{
  "dataset": "microscope photos of single blood and bone marrow cells",
  "train_examples": 48542,
  "targets": ["cell type"],
  "isotropic": false,
  "inner_norm": false,
  "widths": [48, 96, 192],
  "am_softmax_margin": 0.3,
  "am_softmax_scale": 30,
  "init": "small_normal",
  "residual_init": "none",
  "optimizer": "soap",
  "eps": 1e-08,
  "batch_size": 128,
  "warmup_steps": 1400
}
Rows from block 5, named by matrix and row number. Rows with one number belong to one neuron. Each number is 128 + 24 x the weight over its row's rms, rounded and kept within 0 to 255. All counts start at 0. After the name is the row's rms in percent of the matrix's.
# gate: MLP gate (model.blocks.5.mlp.gate.weight, 384x96), inputs 0-95
# fc1: MLP up (model.blocks.5.mlp.fc1.weight, 384x96), inputs 0-95
# fc2: MLP down (model.blocks.5.mlp.fc2.weight, 96x384, transposed), outputs 0-95
gate.67 094 [130 150 117  78 149 145 109 119 138 125 138 141  98 130 138 112 129 148  96 145 173 118 109 106 140 129 151 140 134 111 109 129 116 169 143 141 125 114 128 127 150 158 146 130  84 136 132 117 123 133  71 151 121 132 135 139 154 162 155 147 131 176 128 106 127 146  39 107 103 100 122 131 101 165 126  84 101 149  88  78 161 132 155 172 118 122 101 111 131 104 143 160 106 138 145 116]
fc1.67 093 [111 140 111 110 145  79 109 165  81 128 176 136 134 130 151 126 135 141 175 132 104 122 143 128 147 134 184 145 128 148 165 130 122 127 109 117 154 137  94  95 135 108 116 136 135 125 149 115 151  98 116 143 157 104 149 142  86 144 158  93 120 150 141 101 121 134 135 118  85 128  77  82 148 157 106 114 171 122  84 124 151 128 108  92 158 105 122 161 110 121 127 170 141 147  98 100]
fc2.67 098 [121 119 143 175 139  82 163  83 127  88 127 103 112 128 107 142 126 131  96 140 165 123 107 126 109 117 150 145 144 119 168 172 127 147 153 103  89 108 169  61  91 157 122 121 139 140 116 136 138 159  94 110 143 100  81 132 144 121 112  72 132 146 131 117 136 163 129 118 117 140 126 108 140 122  99 102 121 129  98 131  97 132  55 117 142 122 159 135 131 113 109 113 131 134 144 123]
gate.68 108 [128 130 126  92  90 129 103 131  76 107 163  94 182 130 132 138 144 132 163 149 135 163 106  90 119 136 163  97 140 163 131 138 142 119 136 141 111 176 147 168 165 156 146  88 114 125 106 117 120 136 127 124 154 129 144  93  95  86 100 124 166 114 140 110  76 131 138 104 142 129 128  97 132 124 119 139 140 169 155 131 149 134 132  97 110 137 117 103  97 138 157 166 108  88  98 112]
fc1.68 097 [149 131 141 141 114 125 111 109  75 146  81 106 164 173 155 151 132 107 163 117 139 149 129 130 118 124 121 148 112 140 167 109 113 132 118 129 103 111 131 105 136 166 118 130 114 140 131 175 111 142 123 175 125  71 153  87 123 102 158 148 133 148 126 114 121  98 173 128 115 111 139  85 113 127 149 154 100 112 149 150  65 138 133  80 121 174 102 137 150  90 106 112 116 110 136 125]
fc2.68 096 [114 166 109 131 151 142 164 118 145 151 163 123 137 116 114 125 157  74 149 189 133 157 147 169 104 128  60 126 125 170 167 112 143 117 149 119 125 118 171 122 124 136 130 118  84  81 132 108 147 119 145  95 115 162 128 107 143 125 138 121 120 110 111 138 142  87 119 132 137 121 124 118 147 126  86 115 117  82 150 167 146  78 155 121 159 106 112 117 144 148 131 115 141 168 137 132]
gate.69 099 [123 106 138 152  98 134 146  94 129 103 172  36  98 122 122 119  82 122 121 137 125 102 156 156 107 157 104 117 120 127 131  95  92 171 143 112 151 162 146 101 126  81 112 156 126 144 127 156 142 153 122 118 132  67 127 108 163 142 119 124 105 122 113 113  99 113 133 141 142 120 121 134 151 158  75 113 122 121 124 155  98 136 167 115 128 114 116 168 126 140 136 130 118 122 117  89]
fc1.69 098 [144 116 163 132 108  99 134 173 128 155 110 156 134 142  83 104 112 138 111 125 123 159 146  87 122  94 160 144 121 111 171 149 150  96 126 124  99 146 112 141 114 162 195 120 113 130 129 111  80 136 147 105 118 121 106 104 124 121 148 185 142 120 132 138 149 101  93 111  99 157 156 118  89  96 114 131 126 108 113 126 150 141 112 115 110 112 159 123 143 158 170 187 107 127 151 142]
fc2.69 101 [158 127 110 115 147 125 149 143 151 110 109 136 133 151 167 190 148 123 163 141 139 130 133 152 126 111 130 126 122 102  98 128 118 130 105 126 144 133 132 179 148 110  91  89 171 133 135 116 129 134  92 151  96 137 145 188  86 135 132 109 172 123 133 104 166 122 125 140 112 142 123 107 176 169 123 149 105 126 119 143 101 112 100  82  71 155 151 122 113 169 121 130 150 143  89 131]
gate.70 109 [122 116 161 139 136 114 146 164 124 109 111 145 131 132 162 129 161 118  99 129 122 103 149 109 133 172 130 151 169  86 137 113 150 130  87  97 135 124 190 119 105 127 169 132 130 121 139 116 119  64 113  92 122  61 163 102 167  84 167 118 117 133  99 139 141 150 137 105 105 145 149 107 114 141 166 116 128 140 117 119 137  99 143 127  78 107 125 122 129 154 120 115 109  92 137 146]
fc1.70 108 [ 98 124 169 140 106 127 127 133  93 115 154 115 106 122 145 129 157 142 115 111 147 157  82 146 148 173  91 139 156 141 144 138  97 155 137 133  98 145 129 128 121 100 107 147 151 116 116 125 113 106 136 116 155 184 127 141  90 175 107 161 105 148 133 138 161 171 138 136 157 114 150  85 128 112 138 132 100 165  91 135  92 108 138 164 150 137 160 109 131 130 200 113 100 130 131 144]
fc2.70 107 [160 134 109 126  94 120 127 133 159 131 150 110 112 104 108  96 154 103  96 128 131 111 106 137 125 112 175 126 108 106 143 137 108 118 141 126 129 140  86 137 183 113  95 109 114 137 184 125  67  87 129 127 125  99 125 148  76 115 152 142 117 125 168 130  88 124 126  91 163 134 121 123  99 152  96 144 114 129 156  88 142 154 112 150 141 141 143 142 125 172  97 131 126 131 130 190]
gate.71 102 [108 107 104 110 124 140 154 152  98 137 160 144 133 129 146 151 152 136 145 103  50 100 111 116 143  76  99 150 141 160 122 141 128 146 130 125 152 140 109 150 151 120 174 147 127 140 137 160 119 117 129 126 104 138 112  95 139 197 132 140 160  84 123 130 122 121 110  53 116 144 130 102 114 136  93 126 158 152 113 114 117  89 116 135 128 129  87 141 143 109 112 150 144 133  85 123]
fc1.71 105 [ 85 180  95 149 120 148 150 105 114 120 112 167 133 119 153 158 127 107  99 162 119 131 107 126  84 132 103 126 147 145 127 139 164 120 126  82 139 151 166  83 108 131  92  89 103  92 155  91 134  91 135 115 132 127 110 129 107 109 100 120  78 119 131 136 137 125 134 147 149 113 111 166 128 127  88 105  90 125 129  88 141 118 157 108 142 134 167 167 105 136 169 161 150 134 130 132]
fc2.71 104 [144 100 135 176 142 149 138 164 128 127 141 164  86 111  99 145 109 135 114 111 133 120 130 127 120 120 142 141 156 131 113 135 137 106 138 150 130 137 172 153 118  76 169 122 135 146  90 102 117 109 164  56 138 119 156 125 138 130 139 164 164 119 135 151 149  81  91  74 157 147 156 122 128 135  75 167 163 144 113 153 115 123 130 156 119 147 120 130 112 129 129 167 138 132 165 131]
gate.72 095 [131 101 135 137 136 104  58  72 116 121 133  87 121 117 126 109  97 108 132 115 111 124 159 102 132  98 149 134 148  87 107 140 141 104 101 130 179  97 118 134  85 147 147 127 148 106 121 101 152 118 117 134 134 120 117 122 100 142 103 135  87 149 111 110 128 112 116 115 132 149 131 145 136 192 136 129 131 160 190 124 116 109 115 165 115  96 126 109 118 130  79  83 107 104 101 154]
fc1.72 091 [125  96 106 156  96 137  90 134  95 137 160 134 121 162 128 147 138 131  88 118 152 104 103 127 149 131 136 152 164  99 145 137 159 123  92  97 135 133 196 126 132 166 120 142 146 122 102 184 171 114 115 131 104  89 191 132 115 125 111 158 106 138 112 116 132 124 120 152  67 137 143 120 127 153 169 130 130 158 126 137 140 127 130 143 135 142 140 150 151  95 135 141 128 143  96 179]
fc2.72 098 [141 105 130  81 104 147 108 152 152 201  70 117 136  90 111 170 163 147 122 134 142 125 109 102 119 119 139 142 117 108  86 121 201 115 130 100 121 119 105 142 112 165 127 170 130 118 157 119 135 131 186 148 121 111 117 137 164 150 146 130 121 122 132 104 160 138 138 109 132 130 157 128 143 119 137 145 118 120 104 129  97 138 101 163 139 108 170 128 131 172 153 153 108 137 113 127]
gate.73 109 [107  85 151 119 161  91 150 127 126 170 155 137  91 125 109 111 104 146 112 142 123 149 129 133 108 126 130 152 106 124 138 151 126 121 108 167 125 113 145 136 100 139 133 144 105 130 115 143 121  97 127 157 116 150 109 167  85 131 110 151 132 147 112 146 130 178 143 112 104 117 158 112 152 178  76 120  90 114 146 103  56 136 114  99  94 112 145  74 130 129  86 133  89 113 104 132]
fc1.73 101 [158 108 116 145  74 153  86 114 112 149  91 121 111 103 143 125 154 120 156 143 136 134 102 102 138 138 147  95 139 115  97 154 106 137 149  84  91 125 118 106 111 150 122 135 120  85 128 123 121 122 134 114 141 112 142 141  71  87 113  44 164 133 111 124 131 176 151 115 114 133 134 161 110 137 123 106  92 122 134 100  98 134 116 130 171 137 150 132 151 124 166 112  93 124 109 153]
fc2.73 101 [107  75 133 133 125 126 143 120 137 154 121 138 123 125 120 154 116  97 154 145 125 136 154 160 125 117  99 102 127 118 133 197 161 157 118 129 102  83 194 139 122 178 162 130 111 126 112  86 163 143  77 113 104 114 127 121  96 142 134 136 134 131 128 114 176 117 128 134 173 111 139 126 124 146 142 132 187 151 143 130 140 143 147 148 136 155 111 157 145 185 128 117 142 117 108 103]
gate.74 099 [163 128 138 178 114 162 127 119 103 177 130 131 152 108 133 177  89 158 132  89 121 164 143  91 162 123 130 135 135 106 100 115 114 153 105 116 144 102 113 107  90 109  78 123 147 159  97 142 134 145  97 141 126 119 137 152 120 166 142 145 159 137 139 137  78 160 160 126 159  99 139 145 104 162 131 121 130  97 132 133 128 145 141 160 112 146 159 149 147 127  79 112 132 118 126 177]
fc1.74 101 [125 130  97 113 173  88 146 139 162 119 132 129 104 155 132 125 132 136 145 152 147 137  94 119  95 124 136  98 131 142 142 102 157  84 138 133 117 165 148 159 160 122 103 154 125  97 104 111 127  84 161  93 139 119 141 106 150 113 151 134 136 150 116 147 158 124 149 100 115  97  98 179 132 124  86 124 158  97 146 130 124 175 173 152 140 135 139  80 167 126 158 135 118 182 120 106]
fc2.74 103 [146 121 135 114 134 102 126 168  99 129 128  94 123 139 104 148 154 131 135  91 124 184 111 133 132 149 120 150 130 107 112 133 118 127 122  80  94 164 137 118 129  99 144 101 123 126  99 176 136  92 137 143 130 100 144 110 130 115  46 127 155 138 126 131  86 114 146 119  81  98 149 144 125 129 138 122 115 179 172 117 123 113 108 117 138 141  65 179 121 123 113 130 140 129 102 165]
gate.75 098 [110  80  90 171 125 120 123 135 100 106 151 134 148 153 136 178 108 110 124 135 118 183 110 168 116 120 110 124 120 117 131 114 136  66 123 161 137  96 137 136 151 106 133 125 102 153 126  78 137 112 110 130 120 126  95 100 138  99  95 114 171 149 133 117 142 166 104 150 103  98 126  85 124 143 127 106 104  93 114 117  92 123  94 116  87 101 132 103 102 122 124 166 111 149  98 138]
fc1.75 105 [156 135 110 111 129 141 128 126 111 179 110 123 113  82 129  84 173 103 104 104  92 147 129 148 121  79 133 121 112 163 101  99 137 134 120 113 112 135 157 165 109 142 117 149 114 125 138 173 101 157 138 129 165 124 143 119 123 155 133 115 124 119 151 130 111 116 159  78 136 131 144 126 158 155  97 135  45 131 119 120 146 172 154 125 163 123 151 134 165  95 170 121 114 124 118 140]
fc2.75 099 [144  77 132 111 125  97 138 106  88 130 119 149 133 133 143 114 153 140 125  93 165 121 136 132 151 126 122 100 157 142  75 137 134 139 142 133 170 110 120 103 151 159 123 140 191 130 134 136 131 152 122 122 154  87 106 141 135 119  99 156 108 147 135 155 173 115 140 118  87 147 122 132  87 144 112 105 111 145 139 113  61 131 158 173 135  78 135 128  85 110 169 146 140 109 115 146]
gate.76 098 [156 133 146 143 118 122 147 112 110 146 164  90 123 148 136 111 124 134 159  86 124  91 117 117 148  72 143 132 132 115 124 122 133 122 160 157 145 169 147 108 108 107 139 106 130 102  91 132 149 121 116 176 134 136 146 104 129 122 162 118 144 132  80 163 117  75  97  91 104 136 148 152 120 135 163 117 144 126 158 186 175 107 183 122 141 115 119 148 135 103 133 132 128 162  86 150]
fc1.76 094 [111 143  93 135 125 114 139 128 139 126 164 155 123 122  98 166 137 141 100  91 159 131 104 182 129 134 111 124 118 112 143 145 187  94  88 162 112 138 110 136 125 107 150  86 151 150 121 144 117 143 121 181 184 106 122 181 169 152 156 136 146 102 110 128 110 135 120 146 108 157 129 160 127 147 131 114 117 167 133 144 109  96 113 158 137 136 153 124 173 138 134 142  85 144 133 159]
fc2.76 091 [108 145  84 140  81 138 120 133 110 145 115 119 129 138 113 120  88 151 145 130 165 109 112 126 132 153 146 113 136 160 112 122 149  86 170 122 138 134 122 162 113  96 163  82  87 110 110 146 110 147 107 182 166 105 108 150 132 162 104 140 111  94 100 112 116 143 113 117 151 128 104 110 150 118 148 141 158 184 118 135 114 154 127 133  60 140 176 102 101 137 156 131 134 134 122 124]
gate.77 094 [103 123 121  91 123 137 145 153 143 155 130 166 132 148 181 153 126 148 109 155  87 153 140 137 123 147  88 171 124 123 133 120 140 137  93 109 148 159 128 117 134 188 149 179 136 133 128 119 146 140 109 120 156 123 102 122 160 111 130 125 135 138 123 112 144 155 164 152 137 144 134 138 115 134 203 123 118 134 117 151 106 160 159 108 161 128 117 107 136 147 119 122 146  45 115 162]
fc1.77 099 [129 146 155 162 107 152 123 143 159 122 103 138 112 145 118  76 138 133 108 150  90 144 148 107 146 178 129 108 114 150  90 153  76 113  94 107 108 136 119 111 131 136 134  85 138 109 127 126  95 120 101 130 167 143 163 120 167 134 140 139 137  97 114 150 156 118  89 160  91  77 110 131 171 129 121 132 118 113 131 137 102 151 153 112 163 110 168 108 100 159 129 128  87  98 160 133]
fc2.77 095 [146 173 115 124 141 148 136 106 136 136 119  85  99 149 153  99 101 159 145 168 132 134 138 161 146 127  96 164 142 122 104 165 177 128 173 163 139 116 105 167 148 113 171 161 159 169 120 138 122 138 132 160 158 115 153 115 113 144 117 155 132 128 122 152  94 113 107 170 140  83 153 113 124 106 136 104  94 138 126 130 161 156 115 102 177 134 125 126 134 136 116 169  99  95 122 128]
gate.78 106 [116 147 100 105 133 146 156 126 150 134 143 160  87 124 121 120  81 149 128 101 126  91 145 124 123 119 146 126 152 176 106 100 118  84 114 123 126 126 106 100 144  76 116 137 152  98  89  78 102 123 167 146 112 137 137  88 171 129 124  84 166 147  77 102 130 152 142 113 100 138  99 136 130 160 117 103 148 107 130 119 102 132 144 119 139 132 113 133 160 164  89  98 126 106 108 154]
fc1.78 107 [136 116 136  98 148  92 137  78 135 108 110 144 131 190 138 116 158 113 109 118 124 121 147  83 119 163 154 126 111 165 146 108 128 129 149 131 112 142 128  95 145 130 156 109 128 114 147 138 118 113 170 135 131 101  99 108  45 132 135 167 129 114 175 157 122 114 164 140 120 124 116 100 148 111 187 116  98  92  89 131 123 115 165 141 157 131 110 135 155 121 125  96 128 108 139 108]
fc2.78 110 [106 121 163 132 155 119 158 131 125 142 172 115 120 146 120 110 147 124 174 162 120  85 169 127 136 140 116 135  83 116 167 112 189 145 150 166  83 138 145 139 131 144 115 113 169 153 159 148 134  94 119 157 105 143  89 121 103 110 174 168 110 125 110 149 168 111 126 145 150 164 116  78 102 130 156 131 122 145 134 144 102 117 136 128  96 151 132 127 130 122 106  99 116 113 164 123]
gate.79 091 [152 185 137 133  99 143 147 124 122 129 121 149 139 147 155 112 116 174 135 116 127 120 121 172 114 142 144 124 150 157 145  98 103 138 107 141 119 176 100 133 141  76 144 143 155 104 156 110 165 133 184 150 179 111 106 103 104 157 128 100 112 127 135 147 100 113  95 129 121 142 153 140 143 114 107 144 142 114 140 133 138 166 127  98 110  86 118 103 176 130 112  97  73 128 164 130]
fc1.79 086 [138 122 118 109 103 119 110 122 165 119 120 129  96 136  91 103 137 155 187 173  96 135  78 123 114  89 113 148 131 141 122 108 131 158 143  70 124 125 138 102 140 130  86 112 145 126 130 103 105 131 134 131 160 128 126 130 108 125 120 135 170  78 133 136 116 132 168 151 123 138 126 144 124 135 110 132  87 100 141  96  80 151  75 119 102 123 127 161 107 147 150 109 145 199 141 127]
fc2.79 088 [ 91 176 143 154 128 157 194 160 126 134 136 154 175 133 136  88 101 144 123 159 143 194 125 113 135 126 132 146 125 185 135 110 110 125 114 177 121 138 100 152 108 104 125 138 119 138  88 164 129 139 148 130 137 118 156 147 133 133 103 122 101 119 129 133 118 107 104 131 130  73 133 137 169 127 145 126 168 128  96 108 111 152 138 143 118 132 118 107 118 138 155  89 130 179 103 124]
gate.80 085 [144  61 116 139 171 143 156 110 126 122 120 169 123 134 174 153 103 155 119 129 127 127 138 180 139 160 148 125 124 135 134 150 127 146 163 155 153 168 139 145 128 142 149 140 131 140 111 107 108 170 121 124 132 103 137 139 159 154 146 148 149 115 115 136 100 131 163 127 129 128 116 141 114 149 132 137  76 135 127 126 135  62 179 195 169 120 122 108 118 150 138 152 135  86 159 124]
fc1.80 088 [149 160 127  92 147 157 150 104 152  90 139 124 171 145  98 133 115 133 185 164 124 156  77 103 144 128 112 136 147 143 126 115 137 117  92 144  49 117 136 128 109 148 116 110 149 123 139 110 135 162 165 115 181 122 142 136 150 143 119 111 149 127 129 105 140 143 102 121 155  98 111 149 114 143 111 149 144 161 125 146 168 142 115  70 125  80 125 121 120 124 107 146 103 155 116 112]
fc2.80 088 [139 157 157 122 122  80 130  97 133 129 108 119 154 146 112 124  66 145 131 137 194 129 139 112  89 131 123 149 142 127 100 133 110 123 136  94 143 143 124 148 111 126 134  58 112 128 116 124 105 157  98 124 127 131 151 128 107 120 149 154 172 118 139 162 122 130 150 135 105 169 126 170  80 118 126 126 184 150 119 155 163 129 163  96 166 135 134 141 108 147 159 154 118 149  97 130]
gate.81 093 [124  96 154 174 150 132 106 131 144 132 163 139  84 123 104 128 128 121 160 121 135 107 144 141 102 170 162 133  91 162 152 133  84 104 121 158 137 108 123  63 121 152 172 132 117 173 109 124 129 143 149 147 108 119 184 166 158 134  94 119 123 155  97 106 129 141 100  89 147 116 154 185 112 113 109 137 116 133 130 132 104 127 142 120 129 109 116 102 109 115 117  81 119 130 151 136]
fc1.81 098 [128 138  88 151 132 117 121 144  94 114 109 140 160 111 125 154  99 106 138  97 161 102 154 108 143 133 101 136 152 167 109 154 132 216 126 122 120 117 154 164 143 143 105 149 145 133 141 112 141  92 123 165 134  76 116 129 113 167 127 134 124  87 110 111 104  83 145 159  97 124 139 116 126 128 107 135 175  97  98  76 139 159 130 145  98 122 143 155 116 153 119 117 129 139 138 107]
fc2.81 104 [142 122 110 119 142 121 111 136 123 152  94 102 133 148 128  76 124  99 127 116 140 142 131 133 119  77 151 162 124 159  82  81 132 177 108 143 116  90 104 124 135 146 155 117 114 104 167 133 128 148 131 142  96 112 144  92 100  61 130 144 112 176 141 112 117 117 134 107  95 112 120  91 107  94 137  89 142 115 114  99 157 112 163 109 151 138 117  88 139 143 105  99 111 112 149 158]
gate.82 089 [155  90 141  93 112 107 121 119 110 153  82 147 134 176 101 119  76 153 122 155 123 122 104 153 151 106 113 113 138 171 140 158 120 123 116 144 140 100  92 147 141  85 146  78 132 151  99 145  88 121 122 117 138  95  99 149  88 142 122 158 111 133 134  97 141 157 141 123 131 131 114 104 106  82 147  91  86 122  98 131  99 125 122 116 129 118  84 138 152 141 157 142 101 160 140 153]
fc1.82 092 [146 155 104 159  77 146 115 156  94 134 111 173 130  94 141 108 128 133 114 152 129 120 165 144 112 151 134 123 163 146 127 117 106 117 142 149 118 116 124 136 155 110 149 117 122 147 157 146 156 135 169 113 123 161 130 103 160 120 127 108 127 140 118 145 124  78 132  82 128 108 133  80  76 161 117 136 139 109  88  72 147 150 134 137 109  94 139 147 106 124  72 101 135 128  77  97]
fc2.82 100 [133 132 111  83 100 162 130 136 126  90 138 194 128 141  98 131  71 126 101 123 154 123 192 133 120 169 113 130  99 138 131 133 173 107 122 141  90 133 126 132  96 186 135 130 180 159 110 160 134 121 146 166 106 147 134 141 100 144  88 129 112 123 133 127 113 131 118 122 116 129 138 135  81 138  89 104 123 118 132 141 141 149  89 139 150 118 141 169  98 105 146 107 146 126 116 134]
gate.83 109 [115 141 129 134 110 152 143 129 186 154 131 136 115 107 125 124 146 135 136 125 136 143 117 100 157 126 170  92 158 120 146 143 125 108 125 127 139 128  92 156 134 104 150  98 131 137 122  76 104 147 155  84 164 205  80 145 130 116 116 154 112 132 145 122 173 126 127 172 147 111 135 128 131 133 147 105 113 111 137 106  99 123 155  86  93 116 146 136 135 166 133 164 142 164  98  79]
fc1.83 109 [113 152 133 140  90 136 113 120 143 133 107 154 112 122 145 144 135 153 153 143 133 136  77  94 113 123 124 116 133 145 117 114 106 132 160  86 133 167 134 116 126 133 141 113 161 169 106 135 130  72  83 129 143 123  83 126 148 142 125 130 185 117 144 134 195 132 134 116 116 150  95 120 147 143 139 130 154 126 147 143 123 161 174 184 139 131 187 130  93 136 139 154 135 127 109 178]
fc2.83 110 [104 147 190 112 119 145 135 127 152 143 105 100 119  89 124 153 143 147 155 127 107 127 163 109 107 119 126 144 122 116 116 126 115 145 116 167 134 103 141 111 119 136  89 152 132 177 129  70 102 157 129 140  93 138 165 138  94 131 125 123  91 125 112 128 118  81 138 122 119 132 126 112 157 162 113 129 139 181 127 130 145 129  76 133 163 158 132 108  90 107  95  63 133 112  99 103]
gate.84 112 [157  91  75 153 109 102 144 115 127 128 101 143 112 106 124 122 132 158 134 106 145 148 120 100 119 102 100 101 127 173 126 152 136 139 137 139  82 111 109 135 117 120 151 107 112 136 159 102 146  98  87 166 133 147 102 130  79 142 161 124  75  71 132  99 124  79 125 132 124 116 118 158 158 128 125 141 133 166 108  73 120 139 122 149 129 104 115 113 135  79 144  95 100 133 149 131]
fc1.84 113 [108 191 163  78 129 148 131 120 142 158 110 131 113 148 132 132 136  84  86 139 105 115 118 153 164 126 112 139 122 128 115 100 181 110  99 116 103 175 112 129 122 139 102  88 146 147 122 130 116 161 124 139 107 154 125 116  93 131 164 143 104 116 138 111 168 148 160  79 101 140 128 147 181 105 111 105 148 120 126 110 144 146  97 128 107 132 144 135 175 134 165 120 135 159 143  93]
fc2.84 115 [163  79 118 124 167  68 125 149 145  91 144 123 126 121 113 162 130 143 105 130 142 160 134 118 149 116 112 133 114 117 174 119 113 104 118 104 127  98 179 121  89 130 138  98 122 102 125 127 124 108 112 146 161 112 186 117 138 122 126 146 157 124 119 169 100 156 116 137 194 111 135 140 149 119 164 129  98 127  94 117 129 108 142 131  85 162 113 121 134 144 128 158 185 159 136 129]
gate.85 096 [127 138 130 157 156 103 114 162 120 123  86  91 117 185 117 122 182 114 103 111 135  93 169 111 163 118 100 131 144 108 119 136 170 157 148 146 123 166 167 160 121  99 137 120 142 122 111 152 136 181 139 166 116 129 146 137 102 119  94 135 115 108 147 107 113 132 151 133 122  92  95  93  88 150 119 148 135 115 119 129 119 155 156 103 112 112 132  97  82 114 156 164 138 156 112 145]
fc1.85 099 [211 140 113 121  95 171  99 151 127 112 152 164 138  95 159 127 102 121 155 150  98 105 121 122 139 112 146 126 116 133 114 130 112  94 126 137 133 103 111 130 155 144 133 113 166 128 157 129 141 119  83 137 110 112 169 165 143 141 140 139 162 155  96 167 113 168  96 135 157 156 122 149 117 146 171  94 141 141 120 139 135  97 133 137 132 130 104 151 172  87 126 142 100 122 109 167]
fc2.85 100 [126 117  92 135 126 154  98 116 153 131 105 126 164 125 187 159 105 150 105 141 171 154 153 117 101  99 139 123 164 184 137  98 133 106 124  96 147 178 125 139 134 149 166 123 119 110 135 193 117 160 120  90 162 108 144 147 139 145 104 110 136 141 146  99 128 132 120 151 134 100 135 117 134  90 134 106 132 134 117  90 128 111 106  91 167 168 127 149 131 136 115 135 133  79 155 129]
gate.86 083 [ 86 105 122 153 164 129 125 139 125 141 129 152 103 126 127 149 140 140 131 106 103 111 117 106 124 129 128 112 150 159 154  47 118 152 150  97 135 164 173 133 128 122 148 102 162 108 128 115 139 140 136  99 103 163 179 148 128 116 137  95 140 101 108  81 130 129 138 171 160 145 121 140 141 145 141 111 129 131  86 138 113 152 119 117  81 150 134 165 165 102  87 109 182 124 134 111]
fc1.86 087 [ 90 123 142 118 127 141 147 115 124 144 146  84 103 143 188 131 123 100  77 174 112 143 133 126  66 134 146 121 153 113 146  89  66 158 142 136 116 176 148 138 110 116 134 164 151 121 140 111 120 126 150 118 134 165 166 139 173 124 136 161  86 143 138 109 139 130 108 166 167 142 167 141 107 106 159 141 103 153 142 135 144 132 126 130 125 152 144 124 140 111 124  93 128  98 119 142]
fc2.86 091 [123  94 133 130 127 147 132 117 134 104 150 118 126 173 128 112 123  98 126 152 160 142 131 143 134 160 164  85  96 149 102 112  91 150 117 124 142 141 128  98 118 115 110 105 126 123 121 104 124 161 171 149 115 110 109  93 167 112 111 114  98 121 126 183  80 132 158 116  90 135 147 106  86 162 160 116 100 149 168 134 125 155 118 148 127 169 130 145  87  83 136 132  89 131 162 166]
gate.87 113 [127 143 117 163 132 144 157 147 145 104 154 143 122 118  59 104 119 113 138  94 113 108 188 130 138  95 113 109 165 111 119 144 111 165 133 177  87  78 110 125 130 112 122 133 141 146 135  82 111 112  71 163 158 106 106 125  94 107 127 149 115 122 124 136 163 132 147 146 133 119 133 109  97  99 119 147 119 105 173 127 138 112 144 154 176 110 105 107 135 122 115 117 110 120 167 119]
fc1.87 103 [122 142  70 136 137 141 142 150 124 109 158 115  97 119  98 172  96 134 111 160 117  97  84  91 138  85 109 151  91 117 120 116 146 146 101 120 105 143 112 113 122 146 102 137 122 110  89  82 130 132 131 147 132 128 125 118 112 132 121 160 119 156 133 123 130 145 138 153 162  80 148 157 148 131 123  90 133 109 138 180 130 126 154  99 111 169 125 168 194 127 110 149 146 165 110 146]
fc2.87 104 [136 126 113 136 163 112 128 171 118 165 143 131 168 103 137 131 100 127 136 169 152 148 136 131 140 132 145  91  86 132 118  97 115 138 175 139 105 106 164 130 109 123  90 155 103 113 149 146  89 148 109 117 172  97 136 132 144 121 119 178 142 138 119  64 160 104 168  92 104 112 135  99 104 132 146 120  94 121 112 144 103 157 133 127 103 144 112 124 112 116 177 124 146 175 151 116]
gate.88 094 [156 108 128 121 192 115 139 148 104 100 162 173 125 108 129  94 129 130 127 118 122 117 143 112 119 129  82 133 123 111 147 111 106 112 154 151 153 116 159 131 123 154  98 115 146 130 157 133 132 124 116 149 108 120 142 147  86 130 124 106 136 100  82 148 122  98 103 136 105 113 129 130 120 121 142 145 122 151 163 160  80 129 113 211 132  95 159 103 114 139  93  89 150 186 105 126]
fc1.88 099 [108 118  96 117 119 150 106 149 118 151 122 109 147 132 127 102  41 168  99 123 147 170 101 156 118 137 130 162 139 118 123 184 119 133 136 122 128  74 146 116 120 111 146 146 150 150 126 145 117 127 104 148 139 174 129 119 153 141 120 148 142 142 176 126 107 150 134  91 126 105 124 128 115 164 138  96 138  99 134 102 171 125 129 106 134 171  82 147 159 104 136 103 100  89 120 126]
fc2.88 094 [132 130 142 131 136 146 133 114 165 168 162 133 104 116 139 149 147 130  91 176 159 101 118 128 132 150 152 104 138  74 108 104 142 106  99 158 100 165 104  94 159 128 108 127 109  97 157 122 112 122 142 158 116 139 133 129  84 137 120 162 165 172 147 122  92 150 193 120 107 101  98 145 126 161 124 145 121 139 142 147 127 169 142 107 149 127 135 135  90 160 110 109 124  99 120  88]
gate.89 090 [125 125  95 116 143 133 133 111 104 129 164 145 149 151 142 111 130 119 120 109 147 105 153 123 103 130 119  76 130  80 173 125 156 133 165 161 143 109 132 136 156 127 133 152 124  98 174  74 139 139 117 126 116 135 116 127 161 112 140 121 108  90 119 104 107 145 161  97 135  83 118 123  73 119 131 136  88 104 161 108 129 103 129 157 114 125  79 108 146 149 165  88 149 128  88  85]
fc1.89 094 [152  86 119  91 117 123 140 134 113 149 148 116  97 121  90  80 125 147 173 135 162 146 101 153 125 123 115 112 107 136 127 166 147 109 117 169 134 130 122 114  99 105 129 166 164 143 145  86  86 120 125  95 128 131 142 149  64 134 152 108  91 103 125  81 118  89 105 142  98 131 136 141 121 125 140 155 142 122 131  92 162 116 136  86 179  98 105 128 139 130 138 109 148 103 155 126]
fc2.89 090 [145 145 104 147 136 116 133 106 160 109 147 127 112 136  96 135 138 125 142 103 151 132 131 178  96 126 120 185 135 104 125 141 122 109 160 135 132 122 111 138 120 167 144 126 147 116 163 150 101 113 186 171 104  88 119 129  89 113 151  68 128 118 129 115 122 156  98 163 127 165 176 155 121 103 135 157 143 162 115 133 151 172  98 107  85 109 139 133 146  92 110 112  94 131 115 127]